{
  "arch": "edsr",
  "model": "image super-resolution model",
  "dataset": "capsule endoscopy frames (Kvasir-Capsule)",
  "train_examples": 42238,
  "image_size": 48,
  "crop_scale_min": 0.7,
  "horizontal_flip": true,
  "task": "super_resolution",
  "loss": "mse",
  "scale": 2,
  "norm": "none",
  "activation": "silu",
  "depths": [12],
  "kernel_size": 3,
  "stem": "single",
  "widths": [96],
  "residual_scale": 0.3,
  "init": "trunc_normal_002",
  "residual_init": "none",
  "optimizer": "adamw",
  "lr": 0.0034,
  "beta1": 0.9,
  "beta2": 0.999,
  "eps": 1e-08,
  "grad_clip": 0.5,
  "steps": 22000,
  "batch_size": 48,
  "epochs": 25.0,
  "lr_schedule": "cosine",
  "final_lr_fraction": 0,
  "warmup_steps": 2200,
  "weight_decay": 0.04
}
Rows from block 4, named by matrix and row number. Rows with one number belong to one channel. Each number is 128 + 24 x the weight over its row's rms, rounded and kept within 0 to 255. All counts start at 0. After the name is the row's rms in percent of the matrix's.
# convs0: first 3x3 conv (model.blocks.4.convs.0.weight, 96x96x3x3), inputs 70-83, a 3x3 kernel for each
# convs1: second 3x3 conv (model.blocks.4.convs.1.weight, 96x96x3x3, transposed), outputs 70-83, a 3x3 kernel for each
convs0.54 090 [161 134 126 126 129 140 121 126 132 139 131 112 140 117 110 111 119 118 131 128 127 139 131 126 136 131 129 144 140 125  82  85  99 123  90  95 126 149  88 215 181 138  24  14  44 129 132 115 135 137 131 124 126 126 135 134 131 144 135 131 136 131 130 111 112 116  95 106  97  99  99 109 108 137 123 124 127 122 134 124 113  97 109 105 133 115 104 143 121 119 132 142 150 113 142 185 117 124 122 121 130 138 142 149 172 133 123 112 177 121 157 126  81  44 121 144  88 100 111 119 112 110 112 101 106 114]
convs1.54 097 [ 99 133 119 111 134 140 122 113 133 147 131 157 144 102 120 147 160 134 139 131 122 140 137 139 138 132 129 137 123 157 167 147 126  96  81  51 254 229 179 102  73  23  90 107  55 121 110 115 123 134 122 131 130 134 135 135 136 136 136 137 136 137 135 108 143 138 135 138 150 106  93 103 126 106 114 134 132 120 123 137 120 161  88 149 131 128  94 150 131 132 151 143 170 144 119 188 117 134 145 131 145 121 139 111 103 118 116 109  88 124 141 132 157 176 183 104 147 163 162 151 167 163 158 166 157 151]
convs0.55 109 [130 130 140 140 152 135 116 149 132  93 106 146 133 125 138 127 108 120 128 129 125 125 122 125 124 132 130  97 124 122 181 150 127 119 119 125  54 141 199 162 176 165 159 178 159 128 129 131 129 121 124 114 129 131 124 127 119 117 118 114 122 132 125 122 112 131 124 126 126 118 128 131 134 126 109 142 141 121 120 129 110 124 132 111 134 126 131  88 133 106  68  96 111  95 114 100 114 131 147 127 113 120 126 135 127 125 162 158 102 136 104 139 144 129  87 157 116 145 141 143 141 137 140 149 140 141]
convs1.55 112 [126 143 125 135 131 137 115 108 124 104 146 144 110 124 131 115  92 118 125 133 134 136 135 115 139 124 117 152 145 108 136 129 113 124  88 129 144 162 175 128 119  92  98  74 108 107 113 113 130 122 136 122 118 135 116 114 118 118 117 117 115 118 117 130 114 115 133 113 118 138 135 140 146 133 107 118  91  95 131 120 123 118 121 127 100 108 117 137 119 140 142  89 113  91  79 135  86  75 159 139 125 133 124 116 129 118 123 132 142  88 167 105 138 102 146 113 155 115 110 120 110 107 123 107 106 114]
convs0.56 065 [177 153 138 129 124 135 147 129 132 136  98 106 147 140 129 147 143 134 124 127 133 121 131 128 127 132 130 113  78 103  78  73  96 113  78  79 184 122 153  62 103 102 137 138 146 131 121 126 128 131 140 110 120 119 137 134 141 135 140 138 133 137 135 131 136 136 103 107 110 113 108 119 153 129 129 151 134 141 155 131 141 114 142 132 129 142 132 132 123 122 135 110 146 112  96 130 127  79 104 164 162 132 144 141 124 110 106  67 131 123 161 130 133 141 115 126 136 140  97  95 127  99 100 116  96 106]
convs1.56 068 [113 116 118 119 137 135 107 120 115  95  90 107 141 138 141 157 161 143 126 124 129 126 123 122 118 119 122 142 155 140 141 153 142 139 181 127  80  76  89 112  85  85  89  61  23 127 123 120 139 133 124 129 136 127 135 136 139 139 141 149 139 142 144 141 116 120 130 100 116 112  93 116 125 131 126 139 145 140 125 132 146 114 128 129 126 109 132 122 115 122  92 117 102  94 119 113 114 119 103 125 113 124 135 120 132 110 116 109 107 140 119 133 115 138 102 142 115 159 156 141 149 143 137 148 146 138]
convs0.57 078 [143 113 109 128 104 109 151 121 130  99  94 110 129 136 139 146 161 170 126 130 128 135 132 133 141 124 129 135 122 152 114 103 149 106 126 160  64  80 207  83 144 139 105 137 116 146 123 120 136 119 124 125 100 110 122 121 116 121 118 123 124 116 113 156 158 122 127 151 118 110 127  99 133 145 130 130 143 138 143 134 140 153 151 139 146 132 103 160 135 141 132 126 121 133 129 111 154 122 129 106  99 104  96 108  91 112 116 108 130 114 148 100 128 145  77 114 143 164 172 152 157 164 147 154 166 146]
convs1.57 100 [134 120 160 161 141 140 144 117 130 137 136 140 139 103 114 184 115 108 121 138 132 127 132 133 127 130 137 127 119 157 143 114 130 126 113 111 117 116 108  92  55  88 104 100 140 138 132 129 130 132 133 116 138 135 109 107 110 113 110 111 111 111 111 125  98 116 116 104 137 129  89 115 138 108 151 148 120 140 140 124 131 138 123 139 141 119 113 117 114 114 115 115 111 109  85  73 146 144 109 115  95  97 124 125 124 107 114 129 106  77  95  80 118  83  96 121  91 107  99 113 102  99 107 105  96 105]
convs0.58 071 [115 129 111 148 137 127 129 132 121  79  97 115 118 138 158 139 135 145 129 138 138 135 134 132 138 124 123 123 140 130 138 172 156 121 146 133  91  80 203  66 162 146 121 144 162 162 127 119 162 130 125 130 104 128 147 148 146 160 156 149 144 145 128 144 184 142 122 174 146 119 136 112 126 131 130 140 145 137 130 129 128 146 164 137 144 150 127 145 143 116 139 131 117 135 138 123 122 119 142 104 121 101 102 129 118 109 125 133 108 130 135  97 142 137 129 139 134 182 172 154 165 173 152 160 165 152]
convs1.58 091 [137 121 132 146 126 130 135 110 120 131 123 121 120 118 131 115 131 152 127 136 124 130 127 127 131 126 133 124 105 138 113  82 109 148 116 142  97  96 109  68  47 108  58  36  79 127 115 123 124 116 126  97 120 119 129 132 129 134 136 136 133 131 132 117  98  98 126 108 116 141 120 118 132 110 127 126 104 117 127 114 122  86 101 113  95  98 110 102 111 113  71 107  62  77 104  72  85 107  74 123 118 133 113 124 134 119 133 136 112 113 103 122  99 113 115  98 105 106 100 113 105  92 104 106  96 106]
convs0.59 095 [130 126 113 138 143 124 127 115 121 139 154 162 103 137 135 132 143 125 141 142 144 151 150 144 147 144 147 177 129 103 164 140 139 164 131 143  97 161 122 119 184 146  36  37  37 118 129 138 129 128 122 127 138 138 148 148 146 146 147 145 146 146 142 142 147 120 120 137 106 127 132  98 138 118 142 162 138 140 147 145 157 130 142 139 145 142 128 139 133 124 112 139 134 138 151 133 138 138 128 110 125 131 142 156 147 119 119 125 144 109 127 136  93 152 143 118 134 146 154 143 151 155 141 159 158 143]
convs1.59 099 [139 111  97 126 110 106 140 133 117 158 117 147 127  90  56 114 104  77 112 111 108 115 107 110 111 109 112 130  96  90 145  96  71 119  81  50 141 113 102  98   2  68  99   0  73 122 113 104 115 116 108 133 136 130 100 101 103 102 102 106  98 101 101 133 113 122 141 131 151 103 113 109 131 120 135 138 146 127 142 147 126 169 102 100 153 123 113 106 125 133 139 139 135 116 124 112 101 143 143 115 133 113 145 135 111 131 133 141 147 125  70 103 147 119 142 144 117 144 137 119 145 143 118 147 145 118]
convs0.60 113 [121 132 112 157 155 131 110 114 114 130 157 159 123 135 132 103  86  84 129 139 131 132 129 130 126 132 134 160 158 144 189 181 140 120 131 104  81 160 187 193 150 151 131 136 140 116 129 123 130 129 118 124 131 123 139 141 140 139 138 140 137 139 136 106 135 127 150 158 140 128 124 109 130 139 135 145 143 132 136 136 132 138 133 146 141 132 154 120  86  87 130 120 113 136 132 112 103  96 122  85  93  90 134 147 129 139 138 127  46  75  21 143 166 154  77 130  87 144 148 142 152 149 145 150 151 145]
convs1.60 102 [117 130 118 117 123 117 119 110  98  87  62  96  85  78 123 140 113 138 112 120 126 122 116 111 125 121 117 123 126 106 105  86  83  91  93 102  88  96  99 119  99  71 115  81  97 114 113 113 127 117 124 132 125 139 103 106 104 107 105 107 106 108 111 148 117 106 116 107 105  96 110 126 156 151 132 136 118 120 124 124 124  92 109 113 111 100  92  88  94 110 147 167 157  94 149 170 116 142 176 148 133 136 108 108 110 119 125 127 174 127 177 108  95  79 138 124 150 116  93 105 118 101 110 115  98 103]
convs0.61 081 [102 115 125 118 121 118 102 106 125 138 154 142  92 129 118 102 120 102 127 124 121 128 123 123 119 126 125 145 146  84 146 154 111 163  98 103 123  62  82 133 121  91  55 124  87 123 143 138 125 138 123 133 142 146 137 138 142 135 134 139 132 132 137 130 136 148 137 118 140 135 121 127 106 103 114 111 122 119 114 130 112 159 142 148 152 130 118 203 133 117 132 154 154 111 149 134 113 139 155  94 109 116 114 126 129 137 130 145 153 106  82 144 148 124  66  79  90 109 117 112 113 118 113 117 119 110]
convs1.61 092 [105 136 110 115 143 111 109 116 120 112 102 137 111 133 121 152 130 136 130 136 127 145 132 132 138 134 129 113  92  76 112 150  99  97 175  84 142 161 150 116 145 131 152 183 152 142 121 114 134 133 132 142 132 130 104  98 101 102 103 106  98 104 108 147 160 126  98 123 124 122 123 133 157 179 187 145 154 160 134 125 130 152 159 144 158 169 168 152 108 140 107 106 117 100 110 109 144 149 126 147 146 118 149 122 112 113 113 113 136 162 170 136 123 109 165 139 124 153 150 175 148 147 168 147 143 162]
convs0.62 089 [114 144 134 148 159 146 137 147 130 157 172 181 134 151 138 109 153 155 134 142 137 137 135 133 136 133 131 126 114  99 162 186 161 169 153 147 162 213  54 255 163  90 110 142 123 119 118 133 122 118 129 137 129 133 130 135 134 127 127 127 131 129 123 107 134 131 102 118 121  95 109 116  86 133 146 101 137 154  81 123 140 119 121 100 123 118 116 152 132 153 119 111 129 114 101 127 104 121 127 106 138 121 133 138 143 138 143 133 143 141 135 157 131 111 138 156 114 102 112 103 108 113 103 121 123  98]
convs1.62 094 [109 120 107 115 106  97 113 112 115 164 143 189 150 141 192 132  98 156 110 108 107 109 105 116 111 125 132 163 107 160 135 127 140 126 127 157 123 140 141  94 105  28 152 121 137 113 103  83 126 116 101 147 148 131 139 139 136 140 142 145 146 144 141 143 159 148 120 137 154 115 119 121 118 115 111 122 129 105 106 121 105 148 146 138 124 141 129 129  97 117 145 123 141 120 120 135 136 124 108 103 102 107 111 116 126 104 116 132 163 123 135 130 136 146 152 163 159 156 153 143 151 149 133 159 153 134]
convs0.63 095 [131 148 139 140 143 136 133 128 120 124 148 174 111 143 161  88 138 189 128 131 128 136 131 128 140 128 123 189 140 187 120 112 148 159 171 137 154 120 110  85 134 101  72  59  61 125 127 135 138 131 144 127 114 128 133 136 135 140 136 132 141 135 127 131 130 136 111 128 134 128 140 136  92 133 139 104 121 138 114 118 131 106 100 114 127  94  87 167 123 108 112 116 139 107 108 143 135 109 133 124 140 157 140 160 175 142 146 150 183 141 123 161 133 108 119 139 138 101 114 106 111 111 106 109 105 106]
convs1.63 108 [129 134 139 121 122 122 129 130 132 188 123 130 107  80 116 132 139 130 136 128 130 133 133 135 133 133 132 171 114 130 193 174 136 134 115 140 189 197 192 121 123 134 118 130 143 123 131 102 137 152 126 147 147 136 135 138 134 140 138 137 140 137 136 135 131 136 119 116 127 102  97 101 114 123 129 125 148 138  97 134 133 154 143 137 102 143 111 120 149 123 149 111 178 125  91 152  88 132 163 128 120 102 123 122 100 108 123 114 150 107 112 112 148 102 179 198 126 151 152 147 152 147 143 153 148 142]
convs0.64 109 [128 159 134 143 154 136 131 154 122 158 173 174 159 152 154 136 121 110 132 131 134 138 128 133 136 132 133 109 125 103  84 174 122 118 134 148 191 112 162 206 182 137 123 159 133 139 130 129 143 122 127 130 116 129 137 135 123 146 139 140 146 139 135 117 155 144 114 145 128 131 141 135 110 125 134 113 114 115 136 134 127 161 146 116 164 153 129 153 149 133 119 140 120 102 148 134 127 159 131 108 145 147 130 150 151 139 142 151  98 115 118 100 137 145 110 113 104 131 139 126 131 140 125 144 141 126]
convs1.64 108 [129 133 125 144 130 124 136 116 122 131 156 146 140 167 138 153 111 119 114 114 116 118 125 133 123 134 135 138 138 133 123 101 122 112 106 136 145 153 161 109  83  24 131 108  58 119 118 116 131 122 125 122 128 126 114 114 113 116 113 112 114 113 116 117 110  93 103 117 118  89 105 101 156 119 129 136 107 130 138 121 130 132 136 146 119 126 150 124 130 105 122 125 141 113 105 139 107 121 129 123 123 122 118 136 119 121 130 116 137 121 109 117  86 134 147  88 174 142 139 126 133 133 107 125 123 103]
convs0.65 109 [156 144 146 122 131 124 126 122 112 161 174 138 134 101 125 166 147 150 123 117 116 112 125 118 136 128 117 166 180 150 104 115 101 130  74  89 151 171 133 162 177 167 113  58  73 126 128 129 124 138 142 128 130 132 121 123 120 117 126 121 122 124 119 134 130 108 119 116  91 115 137 120 139 128 135 142 134 136 148 133 139 122 100 115 111 113 112 140 160 149 152 156 158 106 137 172 104 119 128 157 131 148 137 142 133 118 109 113 177 193  90  96 139  88 146 153 121 154 156 150 149 153 141 150 154 148]
convs1.65 118 [126 123 130 119 121 116 129 129 110 177 141 140 133 107 152 145 125 178 126 130 122 132 138 133 141 133 134 154 144 143 144 106 160 109  78 146 120  75 103 104  89 103  89  42  34 121 123 124 125 128 109 130 143 124 108 111 110 112 112 112 113 114 114 120 129 134 129 134 123 100 100 127 132 130 133 132 147 141 141 147 137 133 134 152 145 147 149 162 171 164 156 197 168 117 153 167 105 122 206 127 132 132 134 134 120  99 111 114 158  66  47 179 148 174 134  75 104 147 135 120 144 127 116 141 131 121]
convs0.66 087 [135 118 120 140 123 129 144 142 133  93 106  77 117 137 122 130 140 133 123 129 139 143 132 136 149 125 129 133 123 126 120 135 147 119 141 142 136  87 144  28 106 111 116 171 182 148 128 113 148 137 130 134 122 116 110 109 110 119 112 118 119 115 114  96 154 141  93 142 143 114 120 123 137 136 138 141 140 140 143 137 135 142 192 156 142 143 104 162 123 127 141 139 128 135 139 133 134 125 151 109 128 127 110 144 139 110 127 115  93 156 123 111 141 130 103 106 134 165 173 160 168 168 161 164 165 162]
convs1.66 096 [137 116 130 129 118 119 124 122 103 131 108 127 151  87 138 157 113 144 120 131 132 121 126 140 124 127 140 109 118 150  99 119 138  96 130 140  90 100 117 112 129 164 106 134 176 131 130 134 125 126 122 117 139 133 135 135 133 138 132 135 134 134 135 118 117 105 133 110 113 169 121 123 140 115 153 145 124 137 146 119 141 133 131 112 134 121 122  92 108 108  90 117  71  97 102  51 139 111 113 121 116 117 113 134 128 115 143 120 105 123 126 121  89 148 131  74 164 108 104 132 111 104 132 113 110 137]
convs0.67 109 [123 144 144 121 137 146 128 144 132  83  87  70 110 119  74  94 118  96 127 124 127 122 124 125 130 127 125  98 147 167 111 110 101 146 127 124  83 107 145 128 101 126 161 143 132 112 131 133  97 128 134 102 132 128 104 109 109  99 113 112 102 117 115 130 130 137 122 123 125 109 120 133  92 112 108  80  88  93  83  87  97 151 140 125 114 124 116 102 154 159 131 165 146 107 144 131 118 135 121 130 142 144 122 123 136 111 123 125  28   5  46  92 132 105  84 104 107 118 127 122 116 117 122 111 114 119]
convs1.67 094 [154 145 151 113 108 125 155 150 128 107 129 175 191 199 169  27  71 156 140 135 137 140 139 128 147 143 136 136 135 186 166 126 172  96 175 201 139 141 136 156 179 175 145 156 119 115 128 122 121 120 110 131 125 122 144 147 146 148 147 146 148 146 146 108 130 145 124 141 125 127 136 145 124 117  97 130 136 123 120 123 126 152 120  95 141 133 156 140 132 138 138 122 130 109 118 136 135 173 176 134 132 119 134 121 155 138 126 130 108 139 105 121 143 100 188 232 183 113 107 132 122 109 127 119 120 129]
convs0.68 107 [171 152 125 149 123 118 129 126 127 126 121 124 152 134 122 171 161 138 123 134 145 114 134 141 135 136 126 175 169 135 147 122 153 133 106 153  89 126 106 141 136 186 141 119 180 133 113  91 138 118  94 117 111  95 122 114 110 114 115 111 116 120 113 164 120 107 139 116 102 148 143 125 136 145 136 113 120 116 136 134 106 123 125 132  87 128 112 140 166 132 139 113  75 126 105 103 122  81  83 164 138 135 137 141 138 112 110 126 131 102 170 134 101 122 165  93 152 143 124 122 115 117 109 117 120 117]
convs1.68 101 [145 130 119 143 123 111 165 118 101 153 123 109 198 151 121 148 150 133 122 120 119 117 119 124 121 112 114 107 153 132 139 126 117 142 105 120 134 154 145  70 111 167 101 131 193 126 131 141 126 135 133 120 124 144 144 142 147 145 153 149 146 147 143 131 135 118 128 126 107 160 159 116 133 116 151 144 130 142 128 125 136 137  98 105 117 109 110 119 120 125 142 114  74 126 106  69 109 114  73 148 137 111 133 137 110 134 140 125  94 133  75 145 161 179  42 114  99 117 112 145 115 111 135 120 123 146]
convs0.69 104 [127 149 136 134 135 126 111 141 120 159 134  31 141  88   0 185 131  48 132 129 124 124 119 130 123 131 134  99 117 178  70 142 130 107  73  71  96  63 115  98 126  93  94 116  57 134 129 126 128 110 111 133 121 133 115 115 118 117 112 112 115 113 114 132 132 124 104 104 109 108 107 107 119 122 129 106 122 133  96 121 104 141 119  72 130 148 112 100 132 111 136 122 100 108  96  91 123 133 105 168 133 146 133 116 139 144 131 132  64 167 142  95 122 111 139  73 116 126 127 132 126 123 133 126 120 128]
convs1.69 101 [141 146 161 132 133 134 125 126 102 115 137  81 148 146 172  84  65  86 139 136 130 142 144 141 140 138 138 166 106 117 118 156 143  69 125 182 137 155 163  96 114 162  88 108  82 152 158 151 138 142 153 122 136 143 136 138 135 136 136 136 135 133 134 120 110 103 116 115 101 104 125 136 143 142 122 134 116 108 148 139 156 162 144 141 144 143 147 150 157 149  68 138 117  85 131  83 122 155 166 129 136 130 136 131 129  94 127 101 130 129 197 176 129 159 138  94 172 124 123 147 121 128 149 119 119 139]
convs0.70 083 [149 134 124 131 119 120 164 152 120 139 125 117 152 125 105 150 148 135 127 135 138 143 135 135 150 131 129  98 103 123 156 105 129 184 148 143 115 121 121  99  58  79  70  88  83 120 113 107 128 132 136 117 116 100 144 145 146 150 150 150 153 150 150 137 155 145 130 170 148 134 163 115 126 127 112 119 106 113 114  96 120 154 152 166 163 164 121 133 128 121 134 140 135 145 127 128 156 119 123 115 126 130 108 121 126 106 117 111 102 155 130 103 179 100  23 149 128 122 112  93 110 110 101 111 117  95]
convs1.70 083 [108 111 108 134 135 134 117 137 112 101 109 112 119  84 123 186 101 129 118 132 126 122 127 127 125 125 123 104 138 124 135 145 130 141 139 157 105 112 130 103  96 102 101 107 112 136 125 129 128 129 130 119 148 134 109 108 107 104 106 107 109 104 106  99 109 106  99 108 118 125  87 113 109  82 145 132  93 109 112 109 101 152 129 142 142 103 133 118 128 159 100 144 104 111  86  75 180 119 161 134 107 116 138 114 129 107 104 109 117  29 129 122  54  87  97 118 151 167 162 144 168 155 146 168 156 142]
convs0.71 095 [127 125 132 109  87 130 124 121 134 145 135 158 161 148 153 137 127 133 133 130 130 130 131 132 140 131 129 155 128 149 164 149  75 119 131  93  74  66 107 111 142 133 115 117 114 129 116 124 125 117 127 126 113 122 123 112 113 113 108 112 117 110 113 148 113 124 147 108 129 114 105 118 127 141 152  98 125 154 111 126 141 147 134 145 146 153 152 155 146 149 123 133 118 100 121 136  90 124 129 128 131 125 103  90 120 127 117 123 116 129 140 114  43  57 104 116 138 129 114 116 120 108 112 126 112 112]
convs1.71 109 [142 155 167 133 140 137 124 128 122 216 226 220 187 193 155 160 162 184 139 134 136 137 140 135 135 139 136 172 179 154 139 168 128 144 169 132 146 143 141 147 158 162 139 144 131 149 151 124 138 133 121 148 150 146 144 146 144 148 150 145 145 143 146 113 123 112 129 141 121 110 134 116 125 124 113 137 128 138 144 139 129 146 144 138 159 153 139 128 114 123 148 139 145 119 148 134 149 163 149 119 109 120 135 122 115 120 127 130 134  68  88 239 226 177 155 145 158 134 127 133 132 128 131 130 128 135]
convs0.72 119 [117 113 123 107  94 108 130 118 127 141 146 169 184 138 130 141 139 120 122 125 127 118 128 127 134 118 129 151 153 149 117 118 141 162 118 118 217 150 141  58  74 132 178 179 175 134 146 129 127 134 133 133 120 128 115 118 120 120 127 122 119 120 121 118 139 125 129 138 120 115 119 127 151 125 123 111 110 115 142 130 134 126 153 172 123 111 133 102 112 139 144 126 138 152 126 124 123 100 124 140 114 130 120 108  98  87 105 116 103 158 157 126 128  88  63 114 125 139 146 142 139 144 139 132 138 134]
convs1.72 119 [140 141 143 127 144 133 136 143 119 136 131 160 168 131 141 147 148 171 134 140 132 132 127 122 124 119 122  81  95 120  99  92  92 105 123 122  22  36  30 164 125 159 174 187  96 118 122 114 116 119 106 136 145 132 113 107 110 109 109 108 109 111 111 131 117 138 151 101  93 140 121 122 144 129 148 154 143 150 156 133 135 120 123 103 134 165 143 112 116 129 112 123 127 128  87  81 143 133 165 110 110 125 148 131 131 141 137 129  99 118 109 129 120 120 106  75 158 113 114 126 119 117 128 117 115 128]
convs0.73 086 [120 163 137 166 154 135 114 126 124 124 128 151 106 103  94 129 119  77 129 129 142 135 129 133 136 135 138 125 151 148 143 170 145 113 104 130 134  81 148  94 191 120 107 135 120 138 127 132 150 122 122 130 115 133 144 146 143 144 144 139 139 143 131 112 141 139 115 142 131  88 106 108 117 122 128 122 120 118 118 121 120 146 147 131 135 145 137 143 147 108 102 131 100 103 111  93  58  95 120  95 126  99 120 136 115 114 120 130 116 112 137 128 138 130 141 128 138 120 106  96 116 109 102 108  99  99]
convs1.73 082 [152 142 148 140 124 128 127  81  90 106  93  90 115 103  95 124 116 133 112 114 118 115 115 118 113 118 127 116 143 116 109 104  78  89  92 148  72  73  87  25  62 180  27  96  75 129 123 133 118 119 137 116 136 130 128 131 130 135 139 131 134 130 130 118 116 104 107 122 122 132 127 110 135 116 119 121 100 110 135 122 128 155 119 134 140 123 126 147 135 132  85 105  93  59  75  74  66 132 110 133 134 138 109 130 111 131 149 130 135 123 124 152 112 117 126 126 179 124 123 140 124 123 134 127 123 133]
convs0.74 087 [112 128 125 125 146 129  96 121 117 125 141 140 161 125 121 136 115 104 134 141 146 137 144 146 136 142 142  92 145 107 133 148 139 116 120 108 110  84  91 186 137 144  74  71  61 112 133 128 117 132 122 117 135 132 141 147 149 148 147 144 145 143 147 101 131 130 126 141 143  97 119 112  98 119 118 126 137 127  90 104 102 141 129 129 142 147 143 157 138 158 108 108 145 109 135 148 112 125 139 115 114 119 161 153 144 133 138 143  96 132 128 158 146 125  96 135 110 113 125 124 124 127 125 120 124 119]
convs1.74 084 [101 119 111 141 132 113 107  98  80 136 112 136 208 120 128 160 129 139 108 105 114 108 108 112 115 115 115 125 110 137  67 105  81 109  88 173 163 165 175  70  69  44  52  78  47 127 127 106 122 137 124 134 128 116 106 102 106 107 102 109 102 108 106 155 134 139  98  97 128  93  91  94 144 149 133 133 117  98  86  98  96 135 130 116 112 124 133 110 109 134 186 158 198 134 106 135 140 151 167 144 139 122 128 122 115  96 109 119 148 127 121 120 149 147 148 138 161 140 138 140 141 136 137 139 135 137]
convs0.75 094 [161 145 129 137 126 110 136 128 119 128 146 132 156 156 137 131 159 121 132 122 131 136 127 133 140 136 135 111 104 114 121 109 117 123 113 107 164 122 106 149 151 102  72  87  86 126 134 126 117 141 135 118 141 116 147 145 149 146 146 148 148 144 146 118 145 124 123 130  97 123 128  97 156 129 135 148 125 125 143 136 135  95  70 128 106  71 110 145 125 167 127 140 177 139 153 184 143 155 163 133 116 159 104 112 131  92 111 130 117 113  86 148  99 122 132 124 186 125 128 132 123 122 125 115 121 129]
convs1.75 088 [122 131 122 111 109 105 115 133 126 136 125 134  91  98 121 174  88 139 126 123 122 119 121 118 122 124 120 119 121 112  97 102  91  96 123  94 106  81  82 132  81  94 136  58  82 106  97  99 117 109 116 136 139 132  99 100  99  97 100  99  99 102 100 106  91 115  95 102 110 109 120 104 135 142 114 134 157 135 123 137 125 124  99 126 142 129 138 128 113 108 139 150 154 110 128 142 129 152 181 102 107  99 108 122 116 108 102 104  97 115 129  85 103 133  68 112 136 156 150 143 153 147 138 156 149 137]
convs0.76 085 [149 112 119 145 122 136 126 117 138 156 152 141 147 140 162 101 108 144 127 127 120 132 123 119 128 124 124  86  88 140 186 135 203 155 148 242  73 120 132 138 118  97 183 198 203 124 128 126 129 141 134 128 139 139 148 145 147 149 150 149 149 149 148 122 113 116 143 122 130 137 111 104 119  97 106 136 100 119 133 107 118  78 109 149 107 123 139 119 106  85 133  88 128 127  77 136 120  72 127 152 129 133 130 124 104 133 148 117 131 167 136 144 152 132 126 103 108 117 113 116 132 122 118 112 115 113]
convs1.76 103 [129 110 111 115 117 121 115 119 109 130 116 115 105 105 105 104  75  54 121 120 126 116 119 128 113 110 128  70 121 132  80 123  88 127 154 125 107 125 124 104 122 116 153 142 149 110 124 108 115 115 118 113 118 126  96 101 102 101 102 107 100 105 106 124  99 102 119 107 109 118 121 136 122 113 116 114 100 109 116 112 130 148 143 140 114 130 157 120 116 113 144 140 143 110 131 146 133 121 152  90  93  99 134 110 128 105 105 114 109 136 138 114  98 139 146  98 162 147 141 123 149 143 126 144 141 123]
convs0.77 100 [120 130 125 131 129 121 141 137 135  99  88  90 128 113  71 114 132 129 127 124 120 122 120 120 122 121 124 164 111 112 141 106 138 175 138 139 100 158 165 244  60 101 140 127 131 129 123 122 123 120 116 144 128 124 117 120 116 117 115 115 119 122 121 163 141 129 142 122 116 126 131 111 132 139 137 113 133 120 103 128 125 150 142 141 150 128 104 153 157 108 143 129 103 146 130  98 153 150 122 141 118 120 123 118 109 121 121 141 114  76 156 125 169 127  79  91 178 118 122 112 112 129 114 123 131 121]
convs1.77 102 [136 133 142 157 147 149 152 138 126  95 106 165 114 114 164 139 135 137 131 139 129 130 130 132 130 130 133 139 106 127 192 108 132 170 125 138  90 140 159 128 161  92 162 162 178 141 123 114 129 142 135 122 138 133 121 119 124 118 118 125 119 123 124 122 121 126 100  91 141 122 107 130 132 133 130 129 103 118 109 108 123 154 169 132 145 133 147 159 153 171 111 173 134 144 149 162 175 209 161 130 127 120 118 116 100 105 114 109 101 145 136 133  98  87  95 158  94 113 113 129 110 112 125 105 112 125]
convs0.78 076 [128 138 144 103 136 140 141 145 149 164 145 139  84  87  85  81  72 124 119 124 125 118 130 127 126 131 129  79  99 117  91 119 143  80 103 162  97 133 121 135 114 122 152 156 149 122 134 143 113 133 136 122 140 141 112 115 118 109 109 112 111 119 120 145 118 128 123  92 101 130 136 154 104 109 112  84  94 107  84  95 116 136 111 149 118 105 132 114  88 105 181 163 152  99  91  98 111 110 126 138 137 138  95  91  98 113 122 116  25  70  87 140 133 161  85  75  86 125 128 139 127 130 136 119 125 138]
convs1.78 087 [154 157 166 117 129 141 121 122 127 136 148 120 138 167 171  78  96  68 138 136 133 141 139 128 140 137 133  97 160 138 148 134 128  90 110  91 111 121 115 153 177 174 159 187 170 122 139 134 117 111 116 125 118 121 137 143 147 142 147 145 144 144 145 144 140 131 121 134 127 120 154 124 124 126 120 112 115 117 107 109 116 122 117 115 142 131 156 116 142 150 100 101 127  91 114 168 109 152 162 132 124 105 126 111 137 125 111 130 142 142 150 174 196 199 175 200 180 114 129 148 108 114 151 103 115 148]
convs0.79 147 [135 139 136 144 137 136 138 140 134 159 139 122 105  98 103 136 112 123 127 121 122 128 122 128 125 133 128 104 171 134 124 140 117 149 125 161 154 138 157 138 107  97 133 101 113 135 133 120 137 126 117 144 140 137 121 124 120 126 128 123 121 129 120 130 135 132 152 137 131 133 129 105 122 132 153 120 116 123 111 117 107 182 161 124 168 177 127 137 169 123 126 140 116 114 116 107 109  86  80 126 137 148 167 148 162 129 139 131 188 183 146  67  63 103 143 140 149 129 125 126 135 127 127 136 132 127]
convs1.79 116 [122 114 131 133 120 120 119 139 143 163 122 122 149 133 115 147 168 144 145 137 126 125 140 140 119 113 114 125 134 135 100  81 113 126  70 165 132 116 109 104 120 112  90  93 110 148 131 131 118 117 114 114 119 127 108 108 109 111 114 112 111 106 111 121 123 126 123 131 122 111 102 122 124 118 144 128 117 129 129 123 133 151 153 145 169 170 171 135 127 129 180 156 153 164 161 119 165 162 120 127 130 152 162 156 147 111 122 127 124 135 189 153 161 137 108  79  58 116 109 113 119 120 116 127 122 139]
convs0.80 069 [150 123 122 109 111 123 136 116 121 154 153 148 149 158 140 130 152  81 118 120 128 123 125 132 131 125 129 131 123 138 163 100  90 124  83  62 184 175 105  79  54  94  15  69  60 117 126 124 131 133 131 125 123 130 115 107 110 117 113 113 115 112 120 136 130 152 106 130 143  99 118 117 120 118 139 133 122 128 115 102 113  94 125 120 148 132 142 194 127 121 166 153 137 156 139 136 151 122 102 129 157 144 123 133 129  94  94  74 149 148 135 114 105 131 114 152 125 133 132 147 140 133 148 138 132 143]
convs1.80 071 [ 79 112 104 102 118 111 106 125 118 108 108 104 132 112 100 184 162 152 126 124 130 127 121 127 127 119 128 134 159  89  89 164  97  96 161 170 112  92 107 121 113 120  90  66  70 105  96 106 104 112 119 118 134 127 111 110 112 112 108 119 112 115 117  97 103 128 127 111 128 114  95 111 121  96 131 146 136 122 135 127 128 136 129 114 130 133 117 126 136 139 134 163 158 162 150 102 166 165 161 137 127 115 130 115 117 107 112 121 139  92 120 121 173 125 139 150 129 131 149 145 130 143 141 128 139 141]